python train.py --encoder_activation="mish" --encoder_avg_pool_shortcut=true --fusion_encoder_activation="gelu" --lr=0.015 --nesterov=false --steps=5200 --lr_schedule="wsd"
Rows from block 5 of the fusion encoder of a small model that answers yes/no questions on an image's attributes, named by matrix and row number. Rows with one number belong to one neuron. Each number is 50 + 12 x the weight over its row's rms, rounded and kept within 0 to 99. All counts start at 0.
After each neuron's rows are labels from the 100 texts, of 14976, where the neuron reaches its highest value: "fires on" is the input token at the peak. Only what is clearly more common there than usual is listed. The data: aerial photos of the United States (SatlasPretrain).
# fc1: MLP up (fusion_encoder.blocks.5.mlp.fc1.weight, 768x192), inputs 128-191
# fc2: MLP down (fusion_encoder.blocks.5.mlp.fc2.weight, 192x768, transposed), outputs 128-191

fc1.188:47 52 43 67 43 43 69 30 52 61 55 66 52 53 66 49 53 59 54 39 47 66 42 69 46 61 66 53 42 67 59 30 52 41 57 55 44 59 60 56 54 40 34 41 47 50 46 42 44 47 71 69 27 50 41 56 49 58 52 65 51 34 52 34
fc2.188:53 60 50 48 40 29 58 55 51 61 46 44 47 56 49 62 62 39 52 56 43 45 49 49 44 65 45 48 49 49 53 41 51 46 50 31 60 32 47 61 58 51 80 40 29 52 66 59 29 45 58 42 54 37 65 36 62 47 54 37 31 70 57 62
fires on: "road"

fc1.66:49 56 48 32 52 55 51 54 43 49 69 47 63 63 37 49 36 52 49 63 47 62 39 57 53 33 54 67 53 51 51 52 56 66 60 49 57 49 49 51 44 51 40 50 46 71 55 40 34 52 40 56 25 51 50 49 58 48 43 41 44 55 36 49
fc2.66:44 62 46 35 45 36 58 54 54 53 47 48 56 79 56 65 43 26 67 59 46 90 52 47 26 76 65 54 53 74 55 46 62 40 66 46 44 40 42 41 42 59 48 49 36 45 65 44 37 65 57 57 59 46 53 55 64 67 50 36 53 40 56 55
fires on: "crop field"; "parking lot"

fc1.244:30 62 66 44 40 45 50 20 47 51 43 59 63 46 34 51 51 38 49 64 38 30 49 70 50 32 63 45 51 60 59 53 38 55 51 59 32 51 56 32 56 52 58 43 68 58 34 62 34 35 36 48 29 55 54 58 52 55 65 73 65 22 50 42
fc2.244:52 44 43 74 51 42 47 23 57 34 40 49 58 60 55 48 49 63 27 60 69 54 35 50 50 61 53 54 59 57 63 45 57 49 63 39 46 29 52 46 34 55 36 19 54 55 59 40 69 40 52 50 53 53 49 52 43 58 46 67 67 39 48 37
fires on: "crop field"

fc1.52:65 45 50 48 52 34 57 20 41 64 62 72 54 60 44 49 37 40 56 37 37 40 59 68 44 52 42 70 27 53 53 82 45 42 37 53 42 72 48 56 62 62 31 51 56 58 53 57 43 44 53 48 57 43 41 57 25 48 30 66 36 61 54 51
fc2.52:56 56 34 47 35 56 47 61 45 54 42 46 52 52 65 45 37 41 37 60 87 50 36 34 54 41 41 41 48 52 53 45 38 39 42 32 48 45 40 48 42 47 71 32 36 32 29 57 43 73 55 77 51 50 51 51 53 46 70 49 46 46 64 42
fires on: "building"

fc1.279:45 56 65 49 64 61 42 63 61 51 67 38 38 63 58 55 40 60 31 62 43 54 20 51 46 35 44 61 57 53 46 50 39 70 53 43 53 50 54 54 45 67 61 51 38 78 49 56 30 32 61 54 42 50 49 43 60 41 66 38 53 62 51 44
fc2.279:54 59 62 21 55 34 34 42 46 46 34 32 43 47 32 60 46 35 48 56 43 71 58 55 70 70 46 34 45 71 38 63 55 45 42 44 49 40 68 42 35 54 42 50 59 44 50 35 52 76 39 49 50 44 32 64 48 67 40 60 52 55 39 56
fires on: "park"; "parking lot"

fc1.569:65 68 65 42 70 61 54 60 72 48 42 55 59 41 49 24 42 42 44 51 41 36 32 25 43 41 54 68 56 67 51 56 67 60 52 48 46 50 37 50 41 54 72 43 58 61 29 50 27 44 41 63 41 34 58 58 66 75 59 32 40 42 62 31
fc2.569:29 39 50 34 37 43 35 41 66 61 48 59 37 50 43 51 36 50 63 36 74 66 30 67 49 46 55 28 46 53 49 54 40 36 55 45 64 52 65 37 42 39 53 49 53 48 43 53 69 76 46 37 60 41 47 34 40 54 51 47 60 47 53 56
fires on: "road"

fc1.641:63 39 41 37 44 51 52 51 49 46 51 34 53 68 66 47 46 48 58 39 48 53 58 50 51 36 28 36 55 61 35 43 67 42 51 69 71 48 26 68 45 51 34 46 57 56 54 28 52 49 73 43 40 41 26 56 59 45 34 36 24 43 57 47
fc2.641:54 57 44 42 63 52 67 50 52 37 46 53 71 32 22 65 53 48 27 56 38 54 47 50 57 64 69 35 52 44 40 55 47 65 56 56 62 61 68 30 41 56 58 41 30 45 67 64 28 68 39 47 45 49 58 20 40 38 47 67 64 59 57 58
fires on: "building"

fc1.168:45 52 32 37 54 43 67 61 52 55 62 77 53 53 50 45 40 37 40 63 43 50 49 66 64 48 46 46 43 64 52 39 51 60 61 65 34 45 55 34 60 40 53 74 42 64 63 63 47 40 36 64 39 69 61 50 62 40 59 51 60 52 54 55
fc2.168:56 59 66 68 46 48 33 57 44 42 29 58 62 53 37 50 55 51 43 54 48 74 42 40 67 58 40 39 52 59 64 52 46 25 29 47 64 27 37 54 69 38 42 29 23 29 53 42 59 50 68 55 41 27 65 62 64 27 60 47 52 54 57 40
fires on: "park"; "parking lot"

fc1.594:54 80 45 35 43 33 44 34 68 54 51 49 55 57 58 65 64 62 58 37 41 63 35 42 59 53 44 53 70 56 66 62 58 50 39 42 51 58 37 69 37 58 47 49 41 56 57 42 42 69 65 48 48 43 46 48 78 43 58 47 57 36 34 56
fc2.594:58 59 63 64 39 48 38 30 38 75 56 43 40 53 66 19 31 47 33 62 45 40 42 46 51 66 33 59 56 53 51 44 56 56 71 50 47 49 60 33 72 52 28 57 43 40 61 30 56 78 35 52 49 33 45 37 55 41 50 64 60 41 70 29
fires on: "park"

fc1.19:23 50 58 38 64 55 39 35 43 59 51 46 42 57 63 42 57 44 48 49 70 42 54 37 48 40 45 57 51 30 33 42 44 46 58 38 47 51 70 48 66 33 62 45 53 49 39 57 60 39 47 55 45 62 26 71 76 61 35 51 56 48 55 55
fc2.19:65 40 33 69 65 60 54 55 51 61 54 47 58 54 39 51 48 60 47 30 32 43 57 53 36 58 41 55 53 27 50 56 44 53 26 67 64 70 30 42 48 43 39 55 37 68 42 55 59 50 67 49 37 45 46 42 46 36 47 71 49 57 48 50
fires on: "crop field"; "river"

fc1.502:44 49 43 33 48 51 32 48 38 59 48 62 59 55 38 49 45 42 47 59 47 52 49 48 38 48 43 42 53 65 63 41 54 57 69 28 69 37 46 48 41 61 44 65 45 65 55 67 61 45 60 59 54 48 49 60 64 42 65 50 54 47 36 54
fc2.502:51 61 54 46 16 50 57 61 49 51 56 56 34 58 50 48 34 48 54 51 29 60 53 68 45 43 52 33 65 39 65 50 58 40 36 46 52 57 37 42 47 51 57 52 38 36 54 43 71 38 54 34 58 37 53 38 45 53 55 57 38 49 47 75
fires on: "railway"

fc1.295:43 33 30 63 47 57 66 44 45 42 72 55 22 36 45 54 43 63 68 66 59 44 44 66 42 70 53 51 43 49 49 58 38 53 46 56 38 32 54 57 48 50 50 51 34 65 28 43 34 85 49 63 48 60 21 52 74 55 47 54 70 39 44 55
fc2.295:53 65 62 43 44 34 29 49 26 53 45 40 59 61 41 41 81 30 39 50 43 46 67 54 44 45 66 41 55 71 53 50 67 58 30 49 71 45 40 58 56 63 53 66 52 43 55 35 39 37 34 54 51 43 67 49 36 37 36 50 41 64 37 58
fires on: "park"; "parking lot"

fc1.428:39 56 44 37 33 53 48 56 45 53 65 45 36 54 57 39 53 57 41 53 55 36 49 68 29 25 37 52 47 66 42 61 53 60 76 50 56 29 71 60 36 59 46 68 43 81 34 42 27 41 43 42 25 48 41 55 59 40 43 35 65 64 45 50
fc2.428:56 44 54 60 40 45 52 60 48 35 44 43 55 70 38 34 42 47 60 54 36 73 90 44 48 54 64 41 48 60 41 41 45 57 23 45 48 66 49 42 37 57 31 49 48 53 60 35 46 65 27 48 63 32 44 45 61 53 46 57 51 42 44 67
fires on: "park"; "parking lot"

fc1.50:53 42 50 67 54 56 70 56 35 38 61 45 33 72 51 49 48 64 59 41 51 50 40 47 66 57 45 58 55 51 40 48 72 43 69 64 44 46 39 59 46 59 29 68 47 47 61 41 46 53 37 49 77 53 62 33 72 36 52 42 44 34 42 63
fc2.50:59 61 43 33 52 39 51 64 45 50 65 39 45 67 39 39 58 64 39 51 66 38 59 69 29 57 61 43 73 56 54 46 56 46 60 54 43 73 46 59 40 49 46 32 43 72 45 51 39 65 37 42 44 33 29 36 55 51 38 59 62 45 40 41
fires on: "railway"

fc1.586:37 48 40 44 31 52 32 62 52 24 52 64 55 55 68 42 41 15 35 43 63 59 57 64 43 29 51 52 48 54 55 39 54 46 55 61 43 51 41 61 54 48 43 71 30 51 50 52 42 69 60 46 45 53 60 45 73 47 69 51 64 48 41 41
fc2.586:68 56 34 53 58 46 41 62 45 33 46 48 35 33 32 64 49 68 62 44 54 56 36 48 72 53 57 44 49 55 42 50 61 72 65 49 67 55 55 49 50 64 23 36 43 51 55 32 45 39 50 55 57 45 47 42 62 50 64 48 53 77 37 57
fires on: "park"; "parking lot"

fc1.104:49 63 43 56 57 51 52 64 42 45 60 49 39 27 66 55 51 38 40 39 52 44 73 34 39 49 43 37 67 35 44 61 57 52 26 52 54 49 29 61 53 38 45 55 58 54 43 30 37 76 38 60 73 47 31 58 43 52 50 48 40 62 63 49
fc2.104:55 42 57 27 25 59 53 51 52 63 42 52 65 64 27 58 32 50 40 36 46 65 56 58 44 42 29 44 45 61 53 48 44 24 46 52 66 76 50 62 59 52 60 55 46 59 54 49 33 53 53 35 67 44 46 60 55 49 52 48 47 47 54 36
fires on: "railway"

fc1.713:31 50 51 19 36 53 52 39 33 57 75 50 39 70 39 37 53 56 41 57 47 55 41 65 46 57 46 57 52 57 59 53 54 61 73 42 50 57 48 60 50 55 38 45 51 78 57 55 54 60 34 54 22 46 53 61 61 40 51 72 42 60 46 57
fc2.713:55 43 54 51 60 43 42 51 64 44 48 55 50 52 30 80 25 58 57 38 80 32 71 57 61 49 71 36 51 52 45 59 54 48 29 72 59 58 45 38 68 48 52 43 54 57 33 48 42 40 64 48 54 53 31 41 55 60 38 56 55 45 31 31
fires on: "crop field"; "river"; "parking lot"

fc1.177:59 61 52 52 44 64 36 71 32 45 39 48 30 44 54 46 53 55 44 64 43 43 59 67 27 51 41 53 79 64 47 47 53 53 39 44 64 37 39 34 71 35 55 65 48 43 50 45 53 40 61 41 54 56 54 52 58 71 29 39 40 36 34 31
fc2.177:31 55 41 54 54 57 60 45 54 59 45 33 62 31 44 38 40 52 24 35 51 63 41 54 41 41 50 37 46 48 75 52 41 43 61 57 35 71 56 70 45 56 38 45 56 65 38 39 34 64 59 54 44 44 29 41 70 51 63 35 44 68 43 77
fires on: "building"

fc1.726:26 35 52 42 43 41 44 46 39 45 71 64 69 73 46 81 40 45 51 59 50 49 37 61 69 50 42 46 58 41 74 42 51 55 67 45 71 44 22 43 53 68 42 54 48 48 70 61 50 20 42 40 58 43 62 46 45 36 59 40 50 54 51 59
fc2.726:54 47 36 55 46 51 44 57 53 59 38 58 48 71 28 24 48 36 51 53 69 54 56 65 48 63 63 38 45 55 41 68 51 82 39 65 56 21 82 46 54 39 25 47 43 48 27 42 55 50 34 53 41 60 33 50 50 43 31 51 59 58 41 52
fires on: "railway"; "parking lot"

fc1.108:57 52 49 36 60 65 67 52 54 35 46 29 37 47 51 33 55 65 36 41 59 51 67 67 49 51 61 43 47 60 41 45 43 35 51 38 59 47 50 66 70 56 54 40 45 31 39 54 61 52 43 58 50 53 20 51 43 50 65 27 58 64 42 52
fc2.108:36 44 41 58 37 50 58 20 54 57 63 48 59 47 57 78 32 45 61 53 61 26 33 42 42 47 60 63 54 52 42 38 43 39 45 33 55 37 85 49 41 52 43 67 56 43 50 47 55 48 22 59 55 54 30 68 30 40 60 36 59 27 47 43
fires on: "building"

fc1.310:41 61 51 73 51 52 63 48 60 58 54 38 45 37 63 43 48 33 41 62 46 45 33 62 52 49 52 41 61 54 43 50 39 52 54 73 27 36 62 39 35 60 47 61 24 42 40 53 51 47 49 56 34 59 73 64 65 60 52 28 45 67 63 62
fc2.310:45 64 40 49 50 44 43 63 55 53 72 68 54 30 37 50 70 56 40 65 51 49 72 45 52 37 51 58 38 37 51 44 52 46 53 27 54 45 48 57 62 28 34 64 74 49 58 38 35 44 58 41 50 58 42 52 34 42 46 64 51 52 43 46
fires on: "crop field"; "river"; "parking lot"

fc1.531:51 48 31 74 57 71 60 51 48 32 51 35 44 35 41 64 55 81 57 54 34 59 45 79 70 42 41 69 50 36 44 58 50 54 43 50 65 62 37 29 38 40 34 52 66 59 37 33 50 37 53 67 51 34 59 49 50 42 76 30 49 62 48 39
fc2.531:32 66 51 39 55 57 36 56 43 57 41 65 37 70 47 47 43 40 64 48 30 45 52 42 58 54 42 55 51 47 64 63 65 41 41 48 59 33 81 50 55 48 57 33 64 37 28 59 33 54 38 30 43 41 51 40 48 52 61 48 51 51 48 68
fires on: "crop field"

fc1.675:41 43 52 49 47 35 44 36 46 54 51 35 37 57 40 34 68 61 54 56 54 63 42 61 49 56 46 58 55 66 42 39 49 65 64 66 75 43 43 39 51 48 33 51 37 39 32 52 78 50 44 36 46 51 33 50 37 42 76 70 49 41 55 57
fc2.675:50 59 44 46 42 65 39 53 45 68 47 51 45 49 65 25 54 35 57 49 60 48 58 45 35 52 57 44 51 44 49 54 44 42 40 42 42 49 58 53 55 52 62 66 33 23 61 41 32 56 53 64 68 47 51 38 70 45 44 26 58 23 54 35
fires on: "road"

fc1.552:51 51 39 53 43 67 60 41 45 35 43 61 44 71 41 40 55 60 71 46 47 65 59 42 43 42 56 42 44 60 27 69 43 41 62 61 43 43 36 64 49 47 44 81 41 60 35 69 54 59 48 62 36 47 68 45 58 29 65 62 44 47 47 51
fc2.552:47 58 61 49 43 57 39 57 40 61 54 29 53 56 48 60 45 46 19 54 28 30 30 60 55 54 47 79 58 59 75 48 55 56 40 53 58 61 76 40 57 53 61 11 54 25 41 29 46 36 42 42 65 45 52 57 36 63 48 47 53 33 58 39
fires on: "road"

fc1.666:32 48 56 54 45 50 64 43 36 56 31 50 62 75 48 29 59 65 65 47 64 50 45 53 41 46 55 60 52 43 48 15 54 53 55 34 41 55 59 61 43 52 54 55 67 49 66 32 29 48 61 60 62 56 49 47 47 43 58 33 64 29 48 30
fc2.666:53 27 49 40 25 58 66 63 61 52 59 58 49 24 39 50 41 47 53 48 33 41 42 53 58 56 44 49 45 74 49 48 47 45 52 58 65 64 33 45 52 45 49 63 36 40 51 66 48 50 49 36 60 23 57 63 54 31 47 55 56 60 73 51
fires on: "railway"

fc1.324:43 66 41 37 44 54 49 56 51 63 46 53 53 64 38 42 52 47 40 55 43 39 32 63 31 37 26 52 58 64 37 52 48 54 58 63 57 42 47 61 30 37 38 63 53 78 51 67 54 36 56 69 38 23 47 60 66 56 67 45 72 63 53 45
fc2.324:50 68 52 45 39 50 42 55 49 57 54 44 43 41 49 56 39 37 57 66 25 80 48 58 58 64 57 39 50 43 41 50 54 65 35 39 43 42 42 37 48 56 48 37 42 49 54 38 51 67 49 61 46 50 68 37 51 42 73 48 60 47 59 44
fires on: "park"; "parking lot"

fc1.375:36 57 38 48 53 47 36 42 66 53 41 56 70 50 64 35 62 55 45 51 47 47 53 40 64 33 46 44 55 58 50 37 53 49 63 54 45 46 56 46 36 41 62 25 75 52 50 44 47 55 62 41 52 61 45 59 46 52 42 70 49 41 43 75
fc2.375:54 48 36 38 55 37 62 51 43 71 46 60 53 42 25 78 50 53 15 53 64 38 70 27 37 42 46 38 61 56 60 63 40 32 39 79 48 59 50 49 62 30 64 61 50 47 42 66 54 60 42 44 44 35 58 66 58 45 40 51 39 58 50 33
fires on: "crop field"

fc1.653:44 46 63 38 65 45 52 34 45 50 47 42 69 60 47 54 59 47 57 63 17 59 53 52 45 41 55 41 50 33 62 69 36 63 46 58 57 49 59 43 37 47 61 54 60 65 24 49 57 61 52 35 51 40 67 48 50 45 47 36 39 55 40 50
fc2.653:50 55 55 66 58 60 65 21 51 47 67 49 63 65 38 75 45 23 52 57 58 20 78 46 49 47 62 51 64 57 53 37 57 57 39 52 41 55 70 43 54 48 53 54 41 47 68 50 47 49 45 67 54 40 52 57 33 59 21 61 59 46 49 31
fires on: "crop field"

fc1.381:39 43 47 26 38 64 59 57 35 48 44 53 47 43 39 60 39 53 40 56 47 49 61 68 40 47 46 40 46 43 47 37 41 63 54 61 48 83 67 34 27 44 65 55 46 51 58 52 47 51 40 61 71 23 60 52 61 46 54 45 56 72 63 54
fc2.381:60 53 50 49 42 41 48 65 48 50 49 48 45 66 55 63 58 57 52 59 61 57 44 43 44 35 49 49 45 51 58 48 53 54 46 39 58 42 46 63 61 66 19 51 43 59 52 62 61 60 47 17 68 62 38 63 55 33 60 49 42 31 57 44
fires on: "road"

fc1.555:45 56 37 62 29 62 51 56 44 39 36 46 57 46 53 55 62 46 59 51 38 53 50 60 47 42 61 42 39 50 56 60 25 55 55 74 48 81 62 44 66 59 49 40 58 58 68 57 55 40 68 47 55 50 57 37 54 62 21 43 40 36 29 43
fc2.555:42 54 65 50 50 53 53 49 58 56 51 47 50 80 33 26 55 51 48 57 59 42 32 68 53 60 65 64 49 53 39 42 50 38 50 45 55 30 61 48 61 37 54 65 69 60 41 58 43 49 58 65 27 42 42 49 57 48 48 60 54 46 57 56
fires on: "crop field"; "river"; "parking lot"

fc1.353:27 35 54 60 65 45 56 39 50 44 59 51 42 70 49 23 45 54 29 64 47 42 63 61 57 75 58 52 75 45 43 35 40 45 31 50 29 52 70 42 35 36 67 23 35 64 30 47 57 71 54 47 44 59 38 66 64 33 40 59 65 54 41 46
fc2.353:54 55 44 54 57 49 51 42 42 57 64 61 70 53 45 51 44 56 53 42 37 55 58 46 46 49 57 56 42 55 84 67 53 48 43 40 39 57 35 56 37 58 22 67 65 72 63 39 30 40 81 40 38 59 67 43 37 46 71 38 51 60 39 50
fires on: "road"

fc1.492:26 47 44 71 60 67 45 54 43 31 41 32 58 30 53 50 71 38 42 51 53 67 54 47 35 51 62 61 44 52 53 60 45 40 54 36 36 29 57 34 54 39 46 49 42 45 50 44 66 52 82 29 59 54 53 64 23 45 59 48 16 45 55 36
fc2.492:49 63 46 36 62 52 57 39 42 56 46 57 47 65 64 46 40 37 61 45 47 50 40 48 45 56 54 59 62 54 53 55 61 70 44 49 38 51 45 40 55 76 50 44 60 49 66 39 59 56 59 37 54 42 48 46 64 58 37 45 54 64 49 63
fires on: "road"

fc1.573:37 48 45 40 56 50 34 63 42 38 49 55 40 65 27 37 35 50 58 59 55 59 49 47 46 54 22 56 45 52 55 49 47 63 55 43 51 31 53 60 47 57 36 53 43 66 50 52 27 68 56 53 38 42 54 60 54 58 52 42 60 38 49 49
fc2.573:54 53 58 51 57 46 61 61 48 70 69 39 45 61 43 56 43 42 48 64 37 39 56 29 58 77 70 34 51 47 42 38 57 69 34 60 48 76 40 43 61 53 57 74 46 56 51 26 54 50 45 41 47 56 60 41 46 40 20 43 52 66 59 50
fires on: "river"; "parking lot"

fc1.436:45 62 49 37 47 54 59 48 41 51 64 46 50 56 39 55 40 58 44 60 58 53 42 55 52 48 49 60 51 54 56 55 50 54 68 50 50 51 49 55 46 54 49 50 36 72 59 51 46 48 36 52 32 51 48 47 57 52 30 47 51 51 46 53
fc2.436:58 68 46 44 53 49 52 63 46 51 50 49 25 47 32 72 40 43 58 64 49 42 57 57 40 41 48 36 56 62 56 62 53 61 50 56 57 67 50 69 48 53 52 63 27 68 44 51 58 70 31 53 55 47 42 52 57 58 29 57 39 41 39 38
fires on: "river"; "parking lot"

fc1.95:44 60 48 36 63 68 47 59 32 52 55 50 33 50 55 30 52 56 51 60 60 52 20 59 52 49 47 48 44 70 47 48 57 64 64 37 55 47 54 40 70 45 48 34 54 72 47 58 58 44 25 89 40 56 38 59 54 71 59 35 51 52 45 46
fc2.95:38 52 39 31 54 73 57 67 64 54 57 50 52 65 40 52 51 39 48 38 50 80 78 52 55 49 57 40 57 53 32 62 50 56 38 59 47 42 42 51 38 36 55 56 58 47 30 38 16 56 49 44 57 49 31 47 43 51 59 39 46 37 37 57
fires on: "road"

fc1.189:37 56 47 50 56 35 42 31 48 65 63 57 43 58 35 54 56 62 49 42 39 55 54 60 56 55 42 47 52 53 44 23 69 33 49 58 65 43 43 53 47 65 53 45 54 60 56 30 51 51 37 47 45 67 69 34 42 61 47 30 35 29 44 41
fc2.189:43 48 36 65 53 49 46 63 47 56 53 53 47 54 61 60 38 38 79 57 80 35 58 54 58 42 54 51 38 57 36 63 39 66 43 50 33 44 64 54 52 55 30 62 61 65 45 53 34 48 64 54 50 46 48 60 70 58 38 33 66 54 52 43
fires on: "railway"

fc1.79:52 53 48 30 27 52 35 58 46 49 44 49 55 70 45 51 50 61 58 34 44 47 48 59 51 61 37 69 62 58 43 25 62 69 35 48 49 55 44 45 67 67 61 49 63 55 54 56 43 50 62 41 21 52 60 64 29 39 34 56 48 61 54 47
fc2.79:51 47 36 53 66 53 68 46 50 44 52 45 50 37 23 62 49 42 35 55 21 47 40 50 34 57 46 34 49 61 61 49 51 62 43 57 54 44 66 50 68 58 52 65 62 64 38 41 64 55 49 43 67 45 54 28 58 74 64 28 56 66 45 56
fires on: "railway"

fc1.472:59 46 45 56 44 34 53 41 50 27 44 68 63 43 59 56 53 35 48 34 56 57 56 36 49 45 63 58 45 56 59 38 62 46 50 40 41 74 27 74 58 48 46 58 48 44 67 41 84 54 54 44 57 38 57 44 48 38 28 46 42 37 55 43
fc2.472:47 47 44 39 46 37 70 44 42 73 41 52 56 40 52 52 49 45 35 48 34 49 40 59 71 30 33 69 56 58 60 51 44 65 66 66 45 30 82 63 54 37 60 36 57 40 54 42 51 47 57 28 52 31 72 48 38 50 27 53 52 52 65 41
fires on: "crop field"

fc1.201:52 59 48 45 69 59 59 41 47 59 36 52 86 50 60 38 66 61 67 61 67 46 73 60 59 51 58 58 69 39 29 47 61 36 56 35 63 61 56 61 35 60 32 39 41 48 43 54 60 50 50 43 36 37 45 53 28 39 62 61 48 55 52 51
fc2.201:46 41 53 41 26 49 31 58 43 61 45 47 22 27 46 60 30 68 53 43 62 59 23 42 74 67 22 63 37 42 50 53 48 58 39 72 63 44 47 31 53 57 57 44 58 48 60 68 52 57 35 52 68 47 47 50 59 66 47 78 59 30 32 61
fires on: "railway"

fc1.55:32 22 70 56 61 66 46 51 64 62 68 62 62 62 55 65 44 51 48 84 38 51 44 47 72 60 51 52 52 55 38 52 44 45 43 38 56 41 47 64 46 53 63 37 43 46 48 49 41 52 36 50 50 49 23 56 72 65 35 66 76 59 26 59
fc2.55:45 69 49 44 27 33 57 42 45 52 48 40 65 72 35 39 57 35 59 38 52 28 68 43 36 52 38 36 54 49 62 53 56 42 55 54 47 73 54 66 42 35 24 63 53 70 54 54 42 54 46 40 38 32 58 51 67 54 39 28 33 47 50 43
fires on: "railway"

fc1.67:40 54 63 47 76 56 37 50 52 56 53 65 47 63 76 38 42 51 57 55 59 60 50 22 34 51 62 50 55 40 63 46 51 50 49 64 41 66 15 49 54 44 35 53 59 37 56 45 29 49 35 47 61 41 68 49 37 36 55 42 61 57 55 51
fc2.67:72 51 67 52 31 54 41 44 50 53 60 58 39 61 56 66 30 47 49 43 20 54 36 63 68 57 48 41 52 66 50 28 70 51 66 69 57 37 74 60 47 35 62 48 57 50 58 33 41 60 54 50 53 44 54 58 33 42 52 73 40 49 48 40
fires on: "railway"

fc1.273:41 63 49 57 25 50 44 40 64 40 52 60 49 36 70 49 36 51 60 45 44 56 59 61 56 59 46 39 55 16 45 33 59 42 27 54 49 41 60 48 31 51 54 51 29 59 49 54 72 65 48 58 46 38 61 61 43 61 59 38 32 50 45 59
fc2.273:49 47 55 52 61 47 28 65 57 59 62 62 49 48 39 46 61 67 37 39 57 39 58 53 48 36 30 34 43 46 52 67 44 67 48 63 69 40 50 54 73 45 61 46 29 39 49 47 34 46 63 34 49 53 43 54 38 24 33 62 68 67 56 58
fires on: "crop field"; "river"; "parking lot"

fc1.234:47 44 61 22 48 52 47 56 52 69 63 61 34 49 41 47 52 31 55 52 35 62 31 59 49 39 45 61 41 69 39 57 48 57 60 35 51 44 50 38 49 63 52 60 63 72 47 42 45 55 51 38 42 48 40 47 51 56 78 40 44 60 23 60
fc2.234:49 70 60 42 48 51 62 50 50 44 48 59 44 56 51 50 53 40 36 75 53 46 65 51 43 43 46 36 51 51 80 47 65 48 34 46 59 37 50 52 54 47 34 67 31 48 45 36 22 48 70 72 48 65 28 57 58 58 61 58 52 69 54 28
fires on: "road"

fc1.463:64 73 68 28 42 45 41 58 36 31 50 52 37 61 48 33 44 47 66 59 55 72 44 63 35 42 49 46 50 52 37 41 48 49 58 59 56 39 38 30 59 51 63 69 49 53 60 36 37 32 33 48 45 48 65 32 41 56 61 74 49 46 44 46
fc2.463:39 33 40 48 62 66 41 45 47 50 25 36 45 64 54 59 58 59 41 35 45 71 51 47 65 81 50 51 48 70 37 61 62 55 44 36 55 37 55 57 41 55 55 37 54 39 64 42 76 49 56 46 43 43 48 79 47 58 49 43 43 34 61 63
fires on: "building"

fc1.288:44 59 49 26 40 48 39 54 56 53 69 57 55 61 23 36 55 40 42 62 46 50 52 64 49 37 49 53 59 53 46 65 47 62 66 44 50 34 47 57 53 52 29 45 59 68 64 47 40 61 59 46 38 48 50 51 56 54 41 41 54 52 43 50
fc2.288:33 81 31 58 70 57 41 63 52 41 46 56 45 57 51 54 32 59 71 45 58 70 41 42 51 64 69 49 53 52 53 48 45 48 37 38 52 39 54 48 48 60 40 36 35 43 43 40 21 64 44 69 52 56 41 54 66 54 44 68 37 49 37 43
fires on: "park"; "parking lot"

fc1.482:40 43 34 52 27 48 52 64 50 49 42 55 38 64 63 68 53 42 50 47 47 52 34 67 42 61 62 56 43 59 25 43 66 45 41 46 68 23 30 47 37 55 47 54 58 33 40 29 52 44 41 50 50 52 53 46 54 49 76 52 31 51 43 78
fc2.482:56 49 63 47 47 39 44 22 54 55 59 25 50 56 44 39 28 63 59 46 30 45 51 69 43 31 67 49 61 44 57 45 50 56 43 56 31 56 28 34 44 60 34 50 53 46 51 55 51 57 64 29 43 58 42 54 38 70 20 65 67 67 47 65
fires on: "road"